Weights of a small self-supervised image encoder.
Model: 6.39M parameters, 32-pixel images, arch resnet, norm batchnorm, activation relu, depths [2, 2, 5, 2].
Training: soap at rate 0.0045, 18100 steps, batches of 256.
Data: trained on capsule endoscopy frames (Kvasir-Capsule), 109.7 epochs.
Rows from block 5, named by matrix and row number. Rows with one number belong to one channel. Each number is 500 + 50 x the weight over the matrix's rms, rounded and kept within 0 to 999. All counts start at 0. Numbers have three digits each.
# convs0: first 3x3 conv (model.blocks.5.convs.0.weight, 176x176x3x3), inputs 104-111, a 3x3 kernel for each
# convs1: second 3x3 conv (model.blocks.5.convs.1.weight, 176x176x3x3, transposed), outputs 104-111, a 3x3 kernel for each
convs0.87:497521468531514496480445474508517431467489582517498473473522476571478455506506526522565579452473409502522477626583502464389565534453480487421448501576487414423498400511494506609502483490486554441466394475566499542540
convs1.87:496540466450445513412504439505467470496500446518482523443528523475564495502467504492547463410442442478468532485433396548510496413521463450476542491506551499464471484480535550440434522484529586579493396516523478470466
convs0.88:472491505506463487533502526525486520531494550500526469517478451503531442407585556548536518479478470422457466486635527540488500486457596515504507451511475464478459518566529508542516438528488458509431479552461447487505
convs1.88:517525543529470529494512520448549530448481500560506465605490541492515442478542434500570462618501546475499490515484554598515537511580556480527472493442615499474531430599527469455524499524453477472431476564485369583480
convs0.89:519393536461462439465409471484463484563520527516515480513445531551493428589462451532444508517411493517441447551516393447502499563539484516518505493536519517541415478424488571491485584537516432462475457542488508510521
convs1.89:514469522461510501496544592461482407472563503528576456417493448458457530486495472471489469481448491509487546586511500364398519425430460419470487451519523434584519473528488460473510563480549519592438452500527547520454
convs0.90:517500510441473467472493439555565529533517538458484544480453539534506546378483576402514505464484465487616525465441548557558480456565479506493609431507589562455537515469481555507546564550520514429470526547605560478494
convs1.90:522468466474462485506491460500527525551535467549533544492501529525560625481533502428572533473456535575449471513481518457494510527491422468528495494525464466572451531528507542510549541493504498468413435516453418438523
convs0.91:456456461530430421484485447491490477430544453454464492512483471447460447558528511580561457402449453471466510580577552562605486564510472430532443534482474454550503560529507520462482559463486516507503566494468524555533
convs1.91:444455529556531514534381477456541541606494494505589535452531479563434482504532487435501499449493458433519591441507413497471540531523560477479500482445471575557492558593552556536510560578492516488510514367514501501495
convs0.92:485424466468510509552490505405485502499551491554512549489454479462518551445488424593581444497473475584470532367476576448466462485522524521509458432532446540532622468562505532496617543516422533487502506481495479463472
convs1.92:521499568473552537562596420347460520531566519487498438560549479490451537517514548432590624499567504526518575521502426535486493533509502528491494496491529513468491559502527593468472500525466508439457517615504478503484
convs0.93:453514511550475441451431526549495512522485503545553441449464551484553544500519430547464539455503437452456464582518447417522410460450497496475587522548532472510468509526542499459559504575482481471412490460521473532458
convs1.93:510474472527455455484519452485560433451590526511469498594462545465559530366467476555457445436575549460529472565486488443539423587489443540511540553689655526607504463530499469506450518441442498465443499511505580546519
convs0.94:541510456576542606448456542556499518541475545558511480514442409542519544471581510566469527415533528529385417555506431447515600554531518547557541441405480474596482540494521602421511535525489437513398483518566501491556
convs1.94:602488478503448433448516483445449423484445456576527551530464528522549475463467462436574481407524454493576494470530507534506528475526509470461472473515500544478477499473594541502500524483448569528457492492506545548576
convs0.95:586429529558513472570514469516562528527448529433471542526460527514516537514509537442495472436504444546485526465498487500547513556483516502527525529575550451504490513501608459515530535474418487457438508505526516583578
convs1.95:553548530516564452493591514498500422513488457526415468625524503503502576451476481460507541427434538512384496483550597547447541536582541540474514535470465484548497471506517546443448477528516479531441529557428521400469
convs0.96:414453526481532477524441447543552547561542413483563528411568520532452478583472520534572474553539526523486471504519484405487479543594498578555549561469438528499410491492441550445453498560551422495413484479541498487525
convs1.96:550444439523480507511577502501536461503527520416474445576513385555538430507533517525510510468534501439486534586459469465478520453533527443505536534527490535461388503480475550495384540453488541523495563534540470489517
convs0.97:436454526576466478538530461485499524488532446503469446449428464575583460550533406518490473589493513584534560526484523460495544513538497498499504549548488599531397548606508566610517584443533523518482577502506577645480
convs1.97:487560524527619539477504508516435501529529584497529543527544464480405514525551431541439534560567585621480520491519486506521538488552570517440572424473580544567398553549531558537478593575499462474486484529564490445531
convs0.98:403500434451458457365459536520459474558522566554553463554537484518446565538556515520521572616423521520487539441510497481475508548510435560531439502525506390609575429432503471525487521585531529549484546476480502449494
convs1.98:559581592538496420517551441471540512459492510530459459524404458471496499522433462519471520501526569512480529512516516486569347452580618482474515492537561432466394503460583531512523540447498445491446524483504531496525
convs0.99:623437450564505535533476469491503550498516553566531507487500487543464525511500477461456504542537468536520548512499517528537498422514524533453590478356514441542535445538461561455539512529514518611540573561403496505586
convs1.99:521455537457578504445444441499566483578453551488548465567484519527501536519522561496463503390496409519521500509517446503410432565447530537421480533505515414506400387482513496516557487461518518443454512412494469461505
convs0.100:421404486418503460586507465495461619436499520517466551499538453423465507542561444499515491557404477367555551507656561612560429522407601485494494484501588518483512495514557532563444512515482502484427514525514510547436
convs1.100:489493521476526504436490519434534514517556509507628512534515420483592485522531567522497460426465556439432521511398530490542520601574521466416475536549527502468492467516456606471478443532451399515384483503551500517440
convs0.101:521575461437414453529472546480544472522573527513578556495493551518477411498534497439545577414441437443480507550564579459553546426508492562547514457513535499455500504580541488413412520418381529542490519565479550531491
convs1.101:509509422466481481540454470436396384525476536423530485528551536481570589481518438480483463505485487533507538506466485510569530626576458408411492502466425434577552598545484464506512452488452365424513525571473402482464
convs0.102:547530452469526495425494485478519527492475444516441547536428462435504445499450531603468523490440538489490478489497423404531562545487556483448401429535560528521507534537458395469485577352445441573519512453532479470489
convs1.102:464502467598557495471469525468517473489505557492501503603557451484508504456475476442591592501517497438477493564505387577482414471549462587461447463504553451473519513496511484550430469522438531497493485517444514509506
convs0.103:554516457542590410527454484507559504494362453462449340440492431551458460621499463587524530605599524468483490487575557509521491496519452484522489531530511522567496476500544528459557556536448481599489470451573458458528
convs1.103:500496477515499515500506548493470445492481499429498477443516500520503448505550493488546597496566615547526633581508455549581571492515518459580525456480602502533491478440537459473385447465430471437468589548532432480530
convs0.104:444552533439481461461444462483511510473473533495478555370510614491548521485533513471602533557512486583517487465542478526528525517414509482527465477510441532589448479530491470455430448528526535531477531584492456481437
convs1.104:464481439400438424418337542485536454475462514430478452424392446456428552442498447534527530611549468523468437580463539493559550542566482526479478524455444506522526484538474487466559500385503488534457550548547475432451
convs0.105:521512414522457520504457482517538542542524559522554537473416555478557465447454509479626508513545555524537467550509574475493477533552493529569488580560541511567506451547520506552539460437396453532438540438507497462494
convs1.105:547467492480506484561559543463391445552507594478471561525569510485481467472482505445481481448458430557451480369487460512531502494473502507543498521445394525432524488376496543370589418578524484412471463477360504492469
convs0.106:544399505502500493581460485569522484559452518516501527532478485497509478584508504496488470513476576566583462405448541487462489501548470554561475575419477529471454532479569544549511538461452548451408485488476551452512
convs1.106:468559489502452431485521515472422473540458547372451510463579476458568475540576480571579541512462531551520430575562520519338444469518541508509529503460482549533483470503553446595507462512515575426513499585547464580480
convs0.107:536560498578578496477539638604561487517563499479611525443595568528541428430536507573505462574462448501528612517541472519507488528503486499544508454526459466523531521542474433582472500432509427386519455471489494508487
convs1.107:479471494465545487549544448487487464413535585494540424498508513460538494527475527595491520514466499489511527431433490487501448507608533449460534477473409469434484510506534523461508421371502490526466532521542605459503
convs0.108:558481508437588491508520503495461476456525538549509473475451575519509548477528519515422533519433551521573525493574569505495550525543460614532496521506520525431557493489566491576614463572488551638502474494374529610482
convs1.108:534514584546447443468498402467522461638449486537499472477571521466412514431432522474614592538606488552490496404497421559456432571565585357541526493548571510582464578519471595479447590495508575611651542489587569543364
convs0.109:441456490556624438471472483560492549516447485531453474491474554575487432512473549421515623560446581521440536471407471523442456429543490432455595526484459617428476466489535374516462515526450549498460521496500508452547
convs1.109:524480489545535472519529510603552459572497451519481448481460503517541396470416445548507525459492527506513472458486547455501546461440509465497464437561493504614496550546494524520486535503441541495484612563534486586432
convs0.110:445541441535541555482494555475486494502471514436469494485518468471526511547571531570547505534466486516468477394504620407442508543409487502570523458445524463478468456481499506513473409481506462467519535521509518519415
convs1.110:478450507510502478510477525573498573553647486526501561529536488537516478483381480508469486492379430553431555514482472422568533563443534411451530469527491521477491373548555477514487526476507432508500515432441581474586
convs0.111:592450513445545489490493529560534528560514538592471519487592462544517543563493490456535426606616520520499488538463506540497546506451539445513533467428544525491440544477507488472553538578491449508470449506534451439503
convs1.111:487469478511499473529412522452511478562596569466512534498543455535539484476431497527517500462430428532545578532467561520516458498462520436493468456594567516423535537537506470532509444531546443445504473396476481442321
convs0.112:501425452579499476440522480531475484587477471465588531472482454495438553519524511532429451399501499480496517466506502536589547571514524521503517508567456543545527505549428442520497543480459489520469571469523501499442
convs1.112:492591468523446458476484442476580540568567466495480444595522501544542499493558598585437554540568526498470473474523446591553460512423515537526546452478513444444429520530547441508536490483515460483531549386512599432431
convs0.113:456574452483452497489387469546475504518458459470532504513513515468503574501535530533541535576559518512593536485483395507482489518537530442513479494457478520508478472359624474499473454498529518487525490488459495519508
convs1.113:537469446475512535438551509446465545487498439511552564487485462419390516499485542572497462417507481568422535481499503446465481438472494509446496496457444502544503518486494609524434467503448448417520492501475540489519
convs0.114:547574509516508483519460437496599497495395475451464471532474447520570470472508495456476559481544570438463423559465524491480488520496472525526460489495493541464542525496484504559488526452527505468431554523514484474494
convs1.114:516569456503459391538470444437524495446580532571407461487490455494496467537415414541469469463540551535569504537521454495529463535528565376509577485566577437440567507494519492415525560446448579532514530621543583515490
convs0.115:482513502620543601453487524527472522485463532503428485546511477482551486535543547438484495561408478424473532504504529574451440574435417485503498487496475469434524487475502382490446508456491538434469471546459565542526
convs1.115:429563613549527394540485493478463603585548553534530445531438472544477568502544515491494517495476564551567522474484501457472455542511513435466532517476454497443489529463547457508545512433522498542479477554537505543491
convs0.116:476429509526466540504486540543563549475478437564465497509451476534520474443513461448570582531531467526555462479519470453489537497553446544551500518533436549582472474478447510452461532479544501530509496440507424528579
convs1.116:536538519476550488482575605451481548392511510482444468442612533553537665571482593566556453476547532603544439546498470421511475489464451495449524509448520465465433456558560459497593506535594570540542473496544420504508
convs0.117:478466505496504465522578496450420527496550564443526483465552493521536405450511481561518501518489536501530487504535500502419506463444482524535471376504397468488477457474485454494480593521600486495453591511542487452444
convs1.117:501472557442558532524520488519472420486554463462443480523391495486465472465549521543563452542530400555497539470523407502567502467521458539477540504550495471531599495441482473529543507442544511566421572593522453505549
convs0.118:465533528460482560464449580507523453580435490468495500486472472468573555485498530542513440483447476465416474484398554462508523497479559416414529486500430516549470510450537620535475560502479494396540598471576565601451
convs1.118:489557584496468457500508551498547546487428482492534473523509473527518472519512527508553454534613364509519511423564480446507585521469482489524467503530473477491488478514500489427509556482546414441485598448561514477503
convs0.119:539529425533482426567433490466480512518465519518469448465545544541500476517517441510497549448612511447499474476522580453533507440532535442518589490473502437469476484481498477383558408564484513476541516529494529582453
convs1.119:486471550515558561553486511494562541492491495517460464551562491632428427459567483482428495484505532604522478489475580428446498531478545493523508514526513473546464550415470394614492461451563564510491476513550468500542
convs0.120:510558512443468568578462553483510495432521553478468475543500530540544491481443433548574495518536482521474531538524516492401491503459481467447431503451484565542546555462437551519446491588500428399428412428441530499537
convs1.120:460515519543500529542536545608509406503516491524519548496504496633446515487535402577468549526555463430503539431462495587545509581540547420520446528550520456495539380452429474428435524457412563570493438488572513531429
convs0.121:607536490522479469520584473502499515481466536489526466535441502459473503484591515511417518506544484551453456517539423512493469542498494493497643493469441523584444488522569415506479470464539450508482454641519517645487
convs1.121:443519500587673519504468481510456545488459460510557476498443533475429575531464441578565563512518370600535506608531496515469452447527582494439492504519503420506515490435448494429484476439515516508562525456477505522496
convs0.122:475428478535490552527452543427565491535505409457500566591461520511431566538576531509526480416599552553468554411492591502492512533483442582553522360548478442516477518516548573419503647421549503426419502505545582541402
convs1.122:483529499461458477522459493494500476507504415494414461464453470507584543532493444535573456520605334461629604532519522462486479527492445525518549535459414538494476493559433488552483481467511426500495557462468559469501
convs0.123:477473498470501424481467423523557523451436566550430422509472518507470491510573606483493484554527563514462398461556498580464450489505439498544493591502504581577539487510574494502503478506517551534503590502401481545446
convs1.123:441522476549557542516493534514514498445519583390548473545442496469387427441442464531474513440381437535566491361490425421476501469539582519601568551551475486484424483526499491566405409460484439474475468442478455561613
convs0.124:489596436586456477508514528452510434574485584443477406479471551507489425529485493480535440543463509474468503529599458460485586504559490517470565469454537560502480525537503537427485518472579511464522525591478564568526
convs1.124:523481493529479467415587495468563514541545595530550639517456442499478433530568497585471497602471419532531545523517553489497484504449538485534506469476512496526439526584426532562471482421501518514561460508465481438374
convs0.125:427454473601494451542548481501432620486494464481495540575616634513396517516477450555481485492410472485455455445494532438566602509490540452477611555508502476487504443555425501533488493491575395511370470537427476442567
convs1.125:477501482420522458514440534435519414556475522430415465532403459494448411461551438560518507498521502515536530551475482466432450549462446509432513524450447526524524500571461472500524457481516484551515578472553488540523
convs0.126:468490492437537470461529461495596563452548537498549469530577544471490519485546460523484539518445557509534585516556587482452502430534476438483523441433508450560555437443540538414555512510537536373475492511544435458478
convs1.126:529403525493417624476539523457448506504437504403543532560546486623529427522486517453439465555546574542537462501492445466551557477458475494524553458516573515483535521545476430586456478443500573523494472454587475542541
convs0.127:474421493421506501473522516545575468509475482523501487490477550502509577579490511442495510536405481459486438539527468485525572496444545537505466512486573488522382499521394504443474445503527513507566500510558453468434
convs1.127:510565620519480450433538552473420483552501410533518470539493455511572556509580547454355447463383411478524477477517538399511468490459537549524543579512582470599484484495437551587555505499544523484529503519501512450467
convs0.128:570451492582490504392496575444458494517517515523482502526572562501525556485509552464504514467542454456532554512475520480557506446517490594472445641454482469645575482541435551395547486422486504519564582563475516484536
convs1.128:509590490542533457581593490502498560607553393573489497521410452430425525575559517500573523509509465509477506585530523406591507461523550567452511466472416440490533537561580513554567443527489491594536499448570575399465
convs0.129:497396517484586432501503469493525550521460540445448468519490483532418477476470525509587535479422524472586639468528545479556610598541479473548502498447477481571481480519560525605476504394464552470470495543461515503607
convs1.129:481565587521481408497487500468499502522435606518504492466513539563512455472484446527491497456522511476514473507480521495474503519515546457481473501520455558492499545465511519479608437530497530542476525485531383559465
convs0.130:470504484425468489569493514533531574537508499479501523513429444532470433478443520549417503488456487402426502595527533538565613485558534548516481522439527428495542483522514594529554459528591477551553456370443537556435
convs1.130:483496469515535481489525511450440527483502554526467472518496499494500505495516500471533495483454543506499470444473488562534473510463563459368529496506477499568583499474520497474480506499489506548449427485483501514454
convs0.131:504493531599566367478412446484499420432496473550543547515528525418440511522444562498465517532517453524516517488526496560458449537508469506526510484433480501517450564455541462525479512498514449491538581490496384471478
convs1.131:469442531466461476493505532496443431413571508473476558484482431397459416456447479488475570513511523434439578515581499464552523498426461463446517496535488434467508511457522458401542455448475423531426566535559444458455
convs0.132:524511416534434534520518474506518482469552554498531451634510412551472516560488431457451466513521369509437467552392553433547470504561519489474488449585601455526541499531529508491525491493434492536464451457463568469512
convs1.132:520439496508570475571510548621489412521412450456457487533470419469483515438446441490574512376523520567546560537514536488484468536523579543502522502516464452460460569507505464492439545578486623452583477582443383496469
convs0.133:511514501478418458539519451526448464484601597428606586511469486440504483560547477407480482445487576590481546460514519541502468514535467521464469499538453468527484478475449652397466438556458495466451506551544504581544
convs1.133:525458464409552444480533459543520499464515532480566542591536560583514579515531425560509544538528445594506396496578604451568546415475449431509452496497484473445452454464542519458525552472568399514591517499565536426406
convs0.134:603560485477537476497458495524458434476449520453452517503462476461444430481446507446536433508413501512470429534562531503584534504583509500425530491553519453534473475516521464540565474560515584562522524472512489493531
convs1.134:573451432519498431482461470551477490473454414460433465525550489385500503451480517407576463489520509441531442537533505496565530524455517577522492569480469536491535567526424468579456459422475470513521486472475501458479
convs0.135:512445481453490458594535580534497536543556535425415431541530527582562496506533535459370630498461554500452567503504480556494549537464489482533507454445465500512470538440586462479503540426430507512452643460499520497462
convs1.135:508470514480584452581504485489510548436459485498531508478458479498499421534542487509386455486505498451422433466455476471435518592448429485541521555503478457486507501465459460431480526501442423504508553455472535463479
convs0.136:563513541496527554532456504473463474547393416450501528491483476457477417381488507583540509510456431524487587542469523474599553455557491527538486547505433544457517459480535503511504493438562471513575448465467470394501
convs1.136:512598489506536550558506501443479513451452472494479380442472534465385466476472429512548491630523581480437530553502471475539501588538489531484524472502522439517564496513522547527467446465479525517520436510578553479432
convs0.137:444575462505499436490533459547539485505465597459547620591484458522501510430486476491503548473462388466458446400656544499575591594549450505472477455477538526456542537581487558547493477476480498537592467491530451527557
convs1.137:473514463525524462481549463474471444459498573442454497496565506609430511477502535481471504445504506530522521434450564511517440468495488541430409516415402480538403540458486537496527450481532428530554483499556462494468
convs0.138:476591561591565545614539542382496551496422416481477524518518532452494467543432467516512453477568494510567521476527508517487470596485469512473473559483540535444499517569561469511526448555522427483494455508544512491501
convs1.138:437564494576510530445531522536483498609442402581415534528489517514453580551516523488442548553464463522514590508492570431504461404508464438536497550477453501485435586513537520475526540580550425492491597494450482522491
convs0.139:473612526481453428484544582495394570579445491491538452545483560479433534459476482512567553491441540443493466477473665534462580498505501483431492548468496470516463540433435523513473504510459498399541482594517403712527
convs1.139:554532463545578481497599455489584444476634479528567548496549457526499501469561441526470493504369542561508505473483543512530536497443527561528509430473520520522454461607488529555457513549501461506538399406536462464485
convs0.140:515526527501557473490485488416483609530469545449543484524515440570577478433580616500478463518463464552528434457507585440492512537575516438511512508451542517461441503400521545522524446568441520521450469519485491467435
convs1.140:581570490515473465532459518469562615463446468528458462483504509547570449531452499448447450445483520469521477465443480513440586426523504485565485529517480395477476525483469456444413423474535479479462439565487549541501
convs0.141:561493462425537460492527506513549486504458414448457442480520430475458536475492467568466495500514451471535446569506436510499590488487509518512425498522501441571475472592498420487482509483428450428494508535484541472485
convs1.141:560448462494467485459548527608563485581663564560537531448557519415524467459468501500617423636475497461490530473555483416443443468530533488556550453498447366507424459511465492434503563500514492399506538498518497503429
convs0.142:478571448537569493558497514493496483506423400519568519455484490436533460505528513497538572504468494544461548483454432513563537632527439497443488517450478494500485444489468389438521499493505451346483536400514516524452
convs1.142:550536490487579560491598537510484567572505581511484540484555557527518550474476520522543586540501533532555496542405476588436480498417500475487444357538517544540585567514522445505530449546514483469462507440494462467598
convs0.143:588510549608467464460480485494573549549482541451518536599511573507460508411518486514561406539456582403503447637579407420489602414487516517450508414562446486510441505533539467461514420555393453510410447489527350432546
convs1.143:491552465548438551479534326365595474469531464613530417443447523534502465494536478504503550480457587487457538538470464516468464389431555398531421528491520550553535477477533586496532538506514496510475569491517571549523
convs0.144:567520496482419488539532455484498450542485479463561493578457486468551551434377415634501429540522479522585490613496614591512460540549486500519498520465428472503522501530536486533552547452504509530558516443560425461519
convs1.144:552502528486522461537470493552443547535512448507497459487551434373536511538415526538460472509550523435432575486511552492566483544536505434508466481536533555519474552438436528485416469480460461388524509467489559496519
convs0.145:546518461513650469479500433533517529524480417468644555495452463481429528559466514538492490397519470418533464485467451601543562481583427564604557516512433456502472442555565471462494519536513553480463465504434504468506
convs1.145:496459487425539595515565501519475500446414528487577505496596514438535522486443536455477437425543451451385505490552465480476425441474455515413456552516476468413497534421519473521604498517458510550552486576485491539467
convs0.146:515469467470429497511599567523515449404465501490519576583437471429499544565676488600523440384387519545527496542506473586462483439462455475505448474533537418399462474474485493555518423511510518474475543576563604495440
convs1.146:424439440492485472563461494630430427479518477476524596504449510389559501545473609455493510578460444463488563494530506511573507608514522543497512479573579523537530521503456408470482520459488444558531523479519484459491
convs0.147:543487490517562450521444460569550512561503517460598540497445481476551490508485500523566604460569486475447423521545451459534562494548477492489584457565472506547589393468526462582479504523453509513500409478508518652451
convs1.147:504553543533421599564532581604451494561559441513473522498507496549501540459524484583482555483560484528500443538631513447455467443387498455437537450546415425521514494436546538515477585529538448473460404467489503582525
convs0.148:471500502448456479537502508546554506487534490545451518524555514486576540508419549514507505503452511455528501409542461531495656574497490557544486513534533466521469524502420525547445538559540398531516558532461469479577
convs1.148:470508477568499538448421562538457419594514506558496486514590552481492455506484573653502541507427466534498469533505540562454569501487457507531483615477498557435494526503589489477481462479424433520479471500521605475487
convs0.149:459461488522481559443486467470533498557544578496523518483499434531472495376447528514453510457402540482502582505534475563497374502516451573478481533483527445488509521528461520409422473493458493449431415394529475536508
convs1.149:555544509480441415412481464516439400512441412463452492457431446560516404470584552505535553464395442476478410469508503490481500499491488525482374599508520467487563522472489580491511523413502522422491529564394475538524
convs0.150:456413520445446575557493498521534454468452450494457422614461511474472502501513528501489485548394491432425390488407537541517482514467487552569504523457416489507428488481558560554489503504448577451517611565523486484380
convs1.150:445496542533591498540481509517552535464642479445510568541553526499406534438650500423560537510390385473483502500442606476505441578505406527530478498591559573600523513502563440478522444547458476527497495573557616517549
convs0.151:468568520495497470454490531553478494461486554473493417401483527458515489489491589523437502537445464539394458490576539582502584492505486564464506534403461544490489509436521494510488526469482541502525493493528496454517
convs1.151:500527447490501571457500554503544520518476491536492480410468476485483503578556498487522490459459399447528508458469488488499509569500535458521482448494490495529547493592534533495543463520531563467488625496446504473580
convs0.152:522422519554543581489550484482510484369553465499441473509417459523593498535595537497463453568451539491482465530457437451451542535510491494455514508550563522518535600460509588536453474413501560503489609536503567550548
convs1.152:516452650507546499496636458490527537495486492440470503412417528448481563466559472385481507423359535508487424487509491531474432388483460516550523458567481453468451526597473600567469511573552472533491479546625551493578
convs0.153:449453532517483553494545498534527497490578459487464395430519513507530440551455457424417489541524522512549438603544551450581493491486390470447574458504483617487490524561554492536539591552458473599506558493583456532505
convs1.153:517511443516507491447464453570543484431474561535490491529509467536472507537508422458441486547455508465468462540513366454471514542562578478543450569521538473558456418529460541539537470596505525454562590605572454483463
convs0.154:512501439557532514536456522515516407515524411422540433449444509425445456491462514533521571495519522591535520473459405488533549442494524487518532585520554469554469473533534478558563492518437479540486535522468423497432
convs1.154:513496522527511461531476525474465483514451548627454497520433505471437438515388536436469429571410444529455446487548535466505512447578581517534513542509518465470479450507502380482546575406524466477512418493535491468480
convs0.155:500526477419559503478528536513474391584440501506502553486553440531443492465474513440496522421435438491527550514507495520586459529572560543599569465567469477483548462470431475436483511461479555469436569576526573489458
convs1.155:485488499499493504499550525494459584509505495478454536453505462473512520507468502441512482522490464513489546503505494461504435496536452416432518419498580436488447507439470468503514545435455461482489518484559548438491
convs0.156:424486500547474546431505462474495568437444442577448507467497487630595495420466449535519472513533475481518477557582475475468502490552527447551471526524522528477477586634505544431480583482441474470551463489517479520497
convs1.156:516494477471432390522493417416488470617435517504586547453367558488388541434440453461480477431517468387568528486470472650470513531490521517525467446451598447473493513396471506434534515560625500463509487527564531523448
convs0.157:536575510545534530446463447496476430566447438462496457564490546476494557562531455406502541430474452461604543517514473558535516486582596594524494493589465631478473540525437514452528479460468456504504459513495538465488
convs1.157:394490526500472518513506536551529532575506555495544606521511412458560657479518447492536539497502552532570469524523610484449541543462534464585484494485519455386466463399489458490594566550571587464464500515466476457468
convs0.158:464489481462613487521548500469537458463417514524563555457536419456501480604446481479613487422507585495508480538424554556480517460550525526504528461456471582469544496551477447497595538585537488466531525605501529452443
convs1.158:586483534472471602467538606520439470501443476502378483497484580563463481511439533495479482530536505555485508538502390500528517426530445433455501512435561522494503526503443515477483490495485492447433530525456520396543
convs0.159:546510627537506524646568453572564496463473467524500511497475526562525431474420436518568474528497508551474556568488434542609564474540433531547518462569568463512511555536495507489536456542562504513429492591549465413479
convs1.159:508418444461505498515463497448425485372440399546443474433569412467538502476469490500429547501472445534477587500514535448497476470479424453534494501483579376536605411474456507431471490526429537469541498476470496541543
convs0.160:552522501491570513473532537478468504452446497504517504525525508562496573492495536464504518498488565553531514509472466537485489449519440448476459505510600564460517530521552450569493519512457513459471524486532563546478
convs1.160:465458602541441560456500530507464459469469534547514442472564536475489608460503535506505481581515407562390500472527471497417453560460522467546576557478504587474442489541474544471511512562587495478382440455545537490562
convs0.161:526516591479498528669597527453508535505506502548430458516471546467460439392412496499414448457507473469421483442426497484372453446505490465508398516453447458451483543477506504422387428482441477512515461522545439442460
convs1.161:417574556537531598476545517423544564504518572501648531477482534513512513543430494553523468451556547540555522506537523537478483494573451483516549527415474452536547476515544526443549444551465443520492462514464469536559
convs0.162:475509491415505519479472487478482441462547489464430461491541512429500473513449499479546541492523497483521469469534554517490459508518587533483498580561449492467451516479547523422518490491476509481518540484494548554519
convs1.162:546541488568511525439489476462513446530463478495489482589575522505476598522460440566504529522611461458481540488492494478515542508512438517549481475477507473435470517563392482576519433542494468494373455456462532480467
convs0.163:505493460468460503470521525473542358509499445547504496540551505565619512469453481556508513493626388515486516508481570563409483492518487586572475466551533527469452523518476549506520513437612539592508483569470392534503
convs1.163:524578527419436477516465561434539671544492489461450491528540498566426467389463468636564464479543480593549524456398432522508503491550561520514469519527519590542442484445476422487461478430432533541422485560564391459522
convs0.164:491461525687446476526519490568437501398489485445553502432465427654494503547553492485540532428503433533490525473487519601593603484487508501521475496472481535506507527542409512491489516571554543487545548507378434548580
convs1.164:491478542348551481521537595595479507512518601501553496541514493609551485535423562535463558496530549543550514554435528495536567478563481465466494565464606539480475440530560529594504440493553583552540444546557458488505
convs0.165:508572487550509487524545511466470524462541492465537552586488463553565532567496512552533519626481494592452449493510530540643535588498489495529513541524592446565517501436519486479469519501583549524488536458480559466499
convs1.165:582470501468560502502527530412511512480536493545537504545433374491521479500525462583542496565516577475581498517521465510600515555482480651399530486520496540545481463579544570473442536479517512493512482424475518471520
convs0.166:532443466507495393425470447551489532399448403535377503566582503596504545390542501485465476545547486537537504519548489508344502459587539403554533598622497514382519469407483498551598522523524508492437502481537421541539
convs1.166:444523517450470423519469527461472511493490491392520486533428466519529461502439527513510540491385488545480484376459440467465542425527403470482499471425489409600627550558512493585543408544450426514430470557547502524477
convs0.167:652547623444448410539422480540611416494622511376536548515611475522446598559473448468523530502572485467457457489648354567523498444578466523573455455326502549541426458382445455521461497518553404516572377539469539500501
convs1.167:519506446520526444488442456432489535506399561459393506508462498447575505482566406554430430519556473383496596611434450463609406451480497587572517473510517488435481433467513490487409572516426472450376404492412547455430
convs0.168:486458441501428468512482554445418394586481451533551467455478488510484476552438533484504506412516409504549453500570483506489475504493593507477502523476511480553486478594533580442414535509496543520482591441478441489449
convs1.168:490409517487495496422415404503522515505566526577497543517504456479592472487545534432462505487539431500460573562541501477512458480491403489472525547560479480478482532431605501486524587623563465510529506534515480473539
convs0.169:450544506478527472427470528475593580396565469437432475491512493478515458461543490434410434400401540537520445472491505524356491533500419494544548428521570521511496505483535506493430495471447414510538488529541570525489
convs1.169:455505529540561539491535473529418465457437482553458434513582499549538559497499479443491449509528498496540510482437445549427490517591444492458543487450469455498528621539495599532438549548540536418450558460451446582553
convs0.170:531493494511543476455555469473522483395465497480462586486461438429483530460512520476483540463497438503543541448488533522508439465529516579394470535480482463526480457519482606492418455452475518495476461504416543484491
convs1.170:512495506451497427430489446548587546582456519558444515473444480553551513586553417528479457473603579537534530465488479509565500534483555509509511510544540603505493534481507505473456461421556451511411462496565557510516
convs0.171:550523506463538540446429449514532610478596644452461536584504451558441495400431543557414474478542375513468491373443524490538513528554501428450548521468515608552425414420474436430444474615577522533461560594523467488501
convs1.171:540514443457469505529497471484504451391450540392470533492486412591516484531470439476507545441481436500434618589618518564474487548478455489473433435509549547512472474407452485501450468478397451499518539503574430506440
convs0.172:493492469510432504451370498482460486433478526444486590456516483572531528479509478474492413462610563507540463504543488490458564442523529398522466457439433591438434464525428449484461541454527535452477459569401563532430
convs1.172:423509545425547485558457479410500481464493558398451481516453557413420458437439538454499459460471470497603539541552577543555462460503538490458426500533538461495514476502501547471550490570551464595489523562470431484498
convs0.173:426467537457481518542586455486484489566634426455502577523504475458493475488435486462509503450499434570414557416559524479479500465501487555481498565533489470475554519429430423565418526526484532529509563476402486537486
convs1.173:624468436445549543485457526427447536468614546479612509503549478503540488530542523486414518530474473506547494452509541406469537445461540496536578506456484499505467509466525519509511449505401488561514467370439392511472
convs0.174:420415584593480544631533415429487542469437433508542470531428548565539454534437541522567493563450634459500477541450521464481386536533552480428528541528394497507466506520485504607533539565407536543414504483706542450490
convs1.174:557477365446550523492540549474462544519481463608499453486548579514468414475517469505569449483545578440465441508517437449490655497427503524434530505529364515582476504542443408500499509479511413359452584531474529539648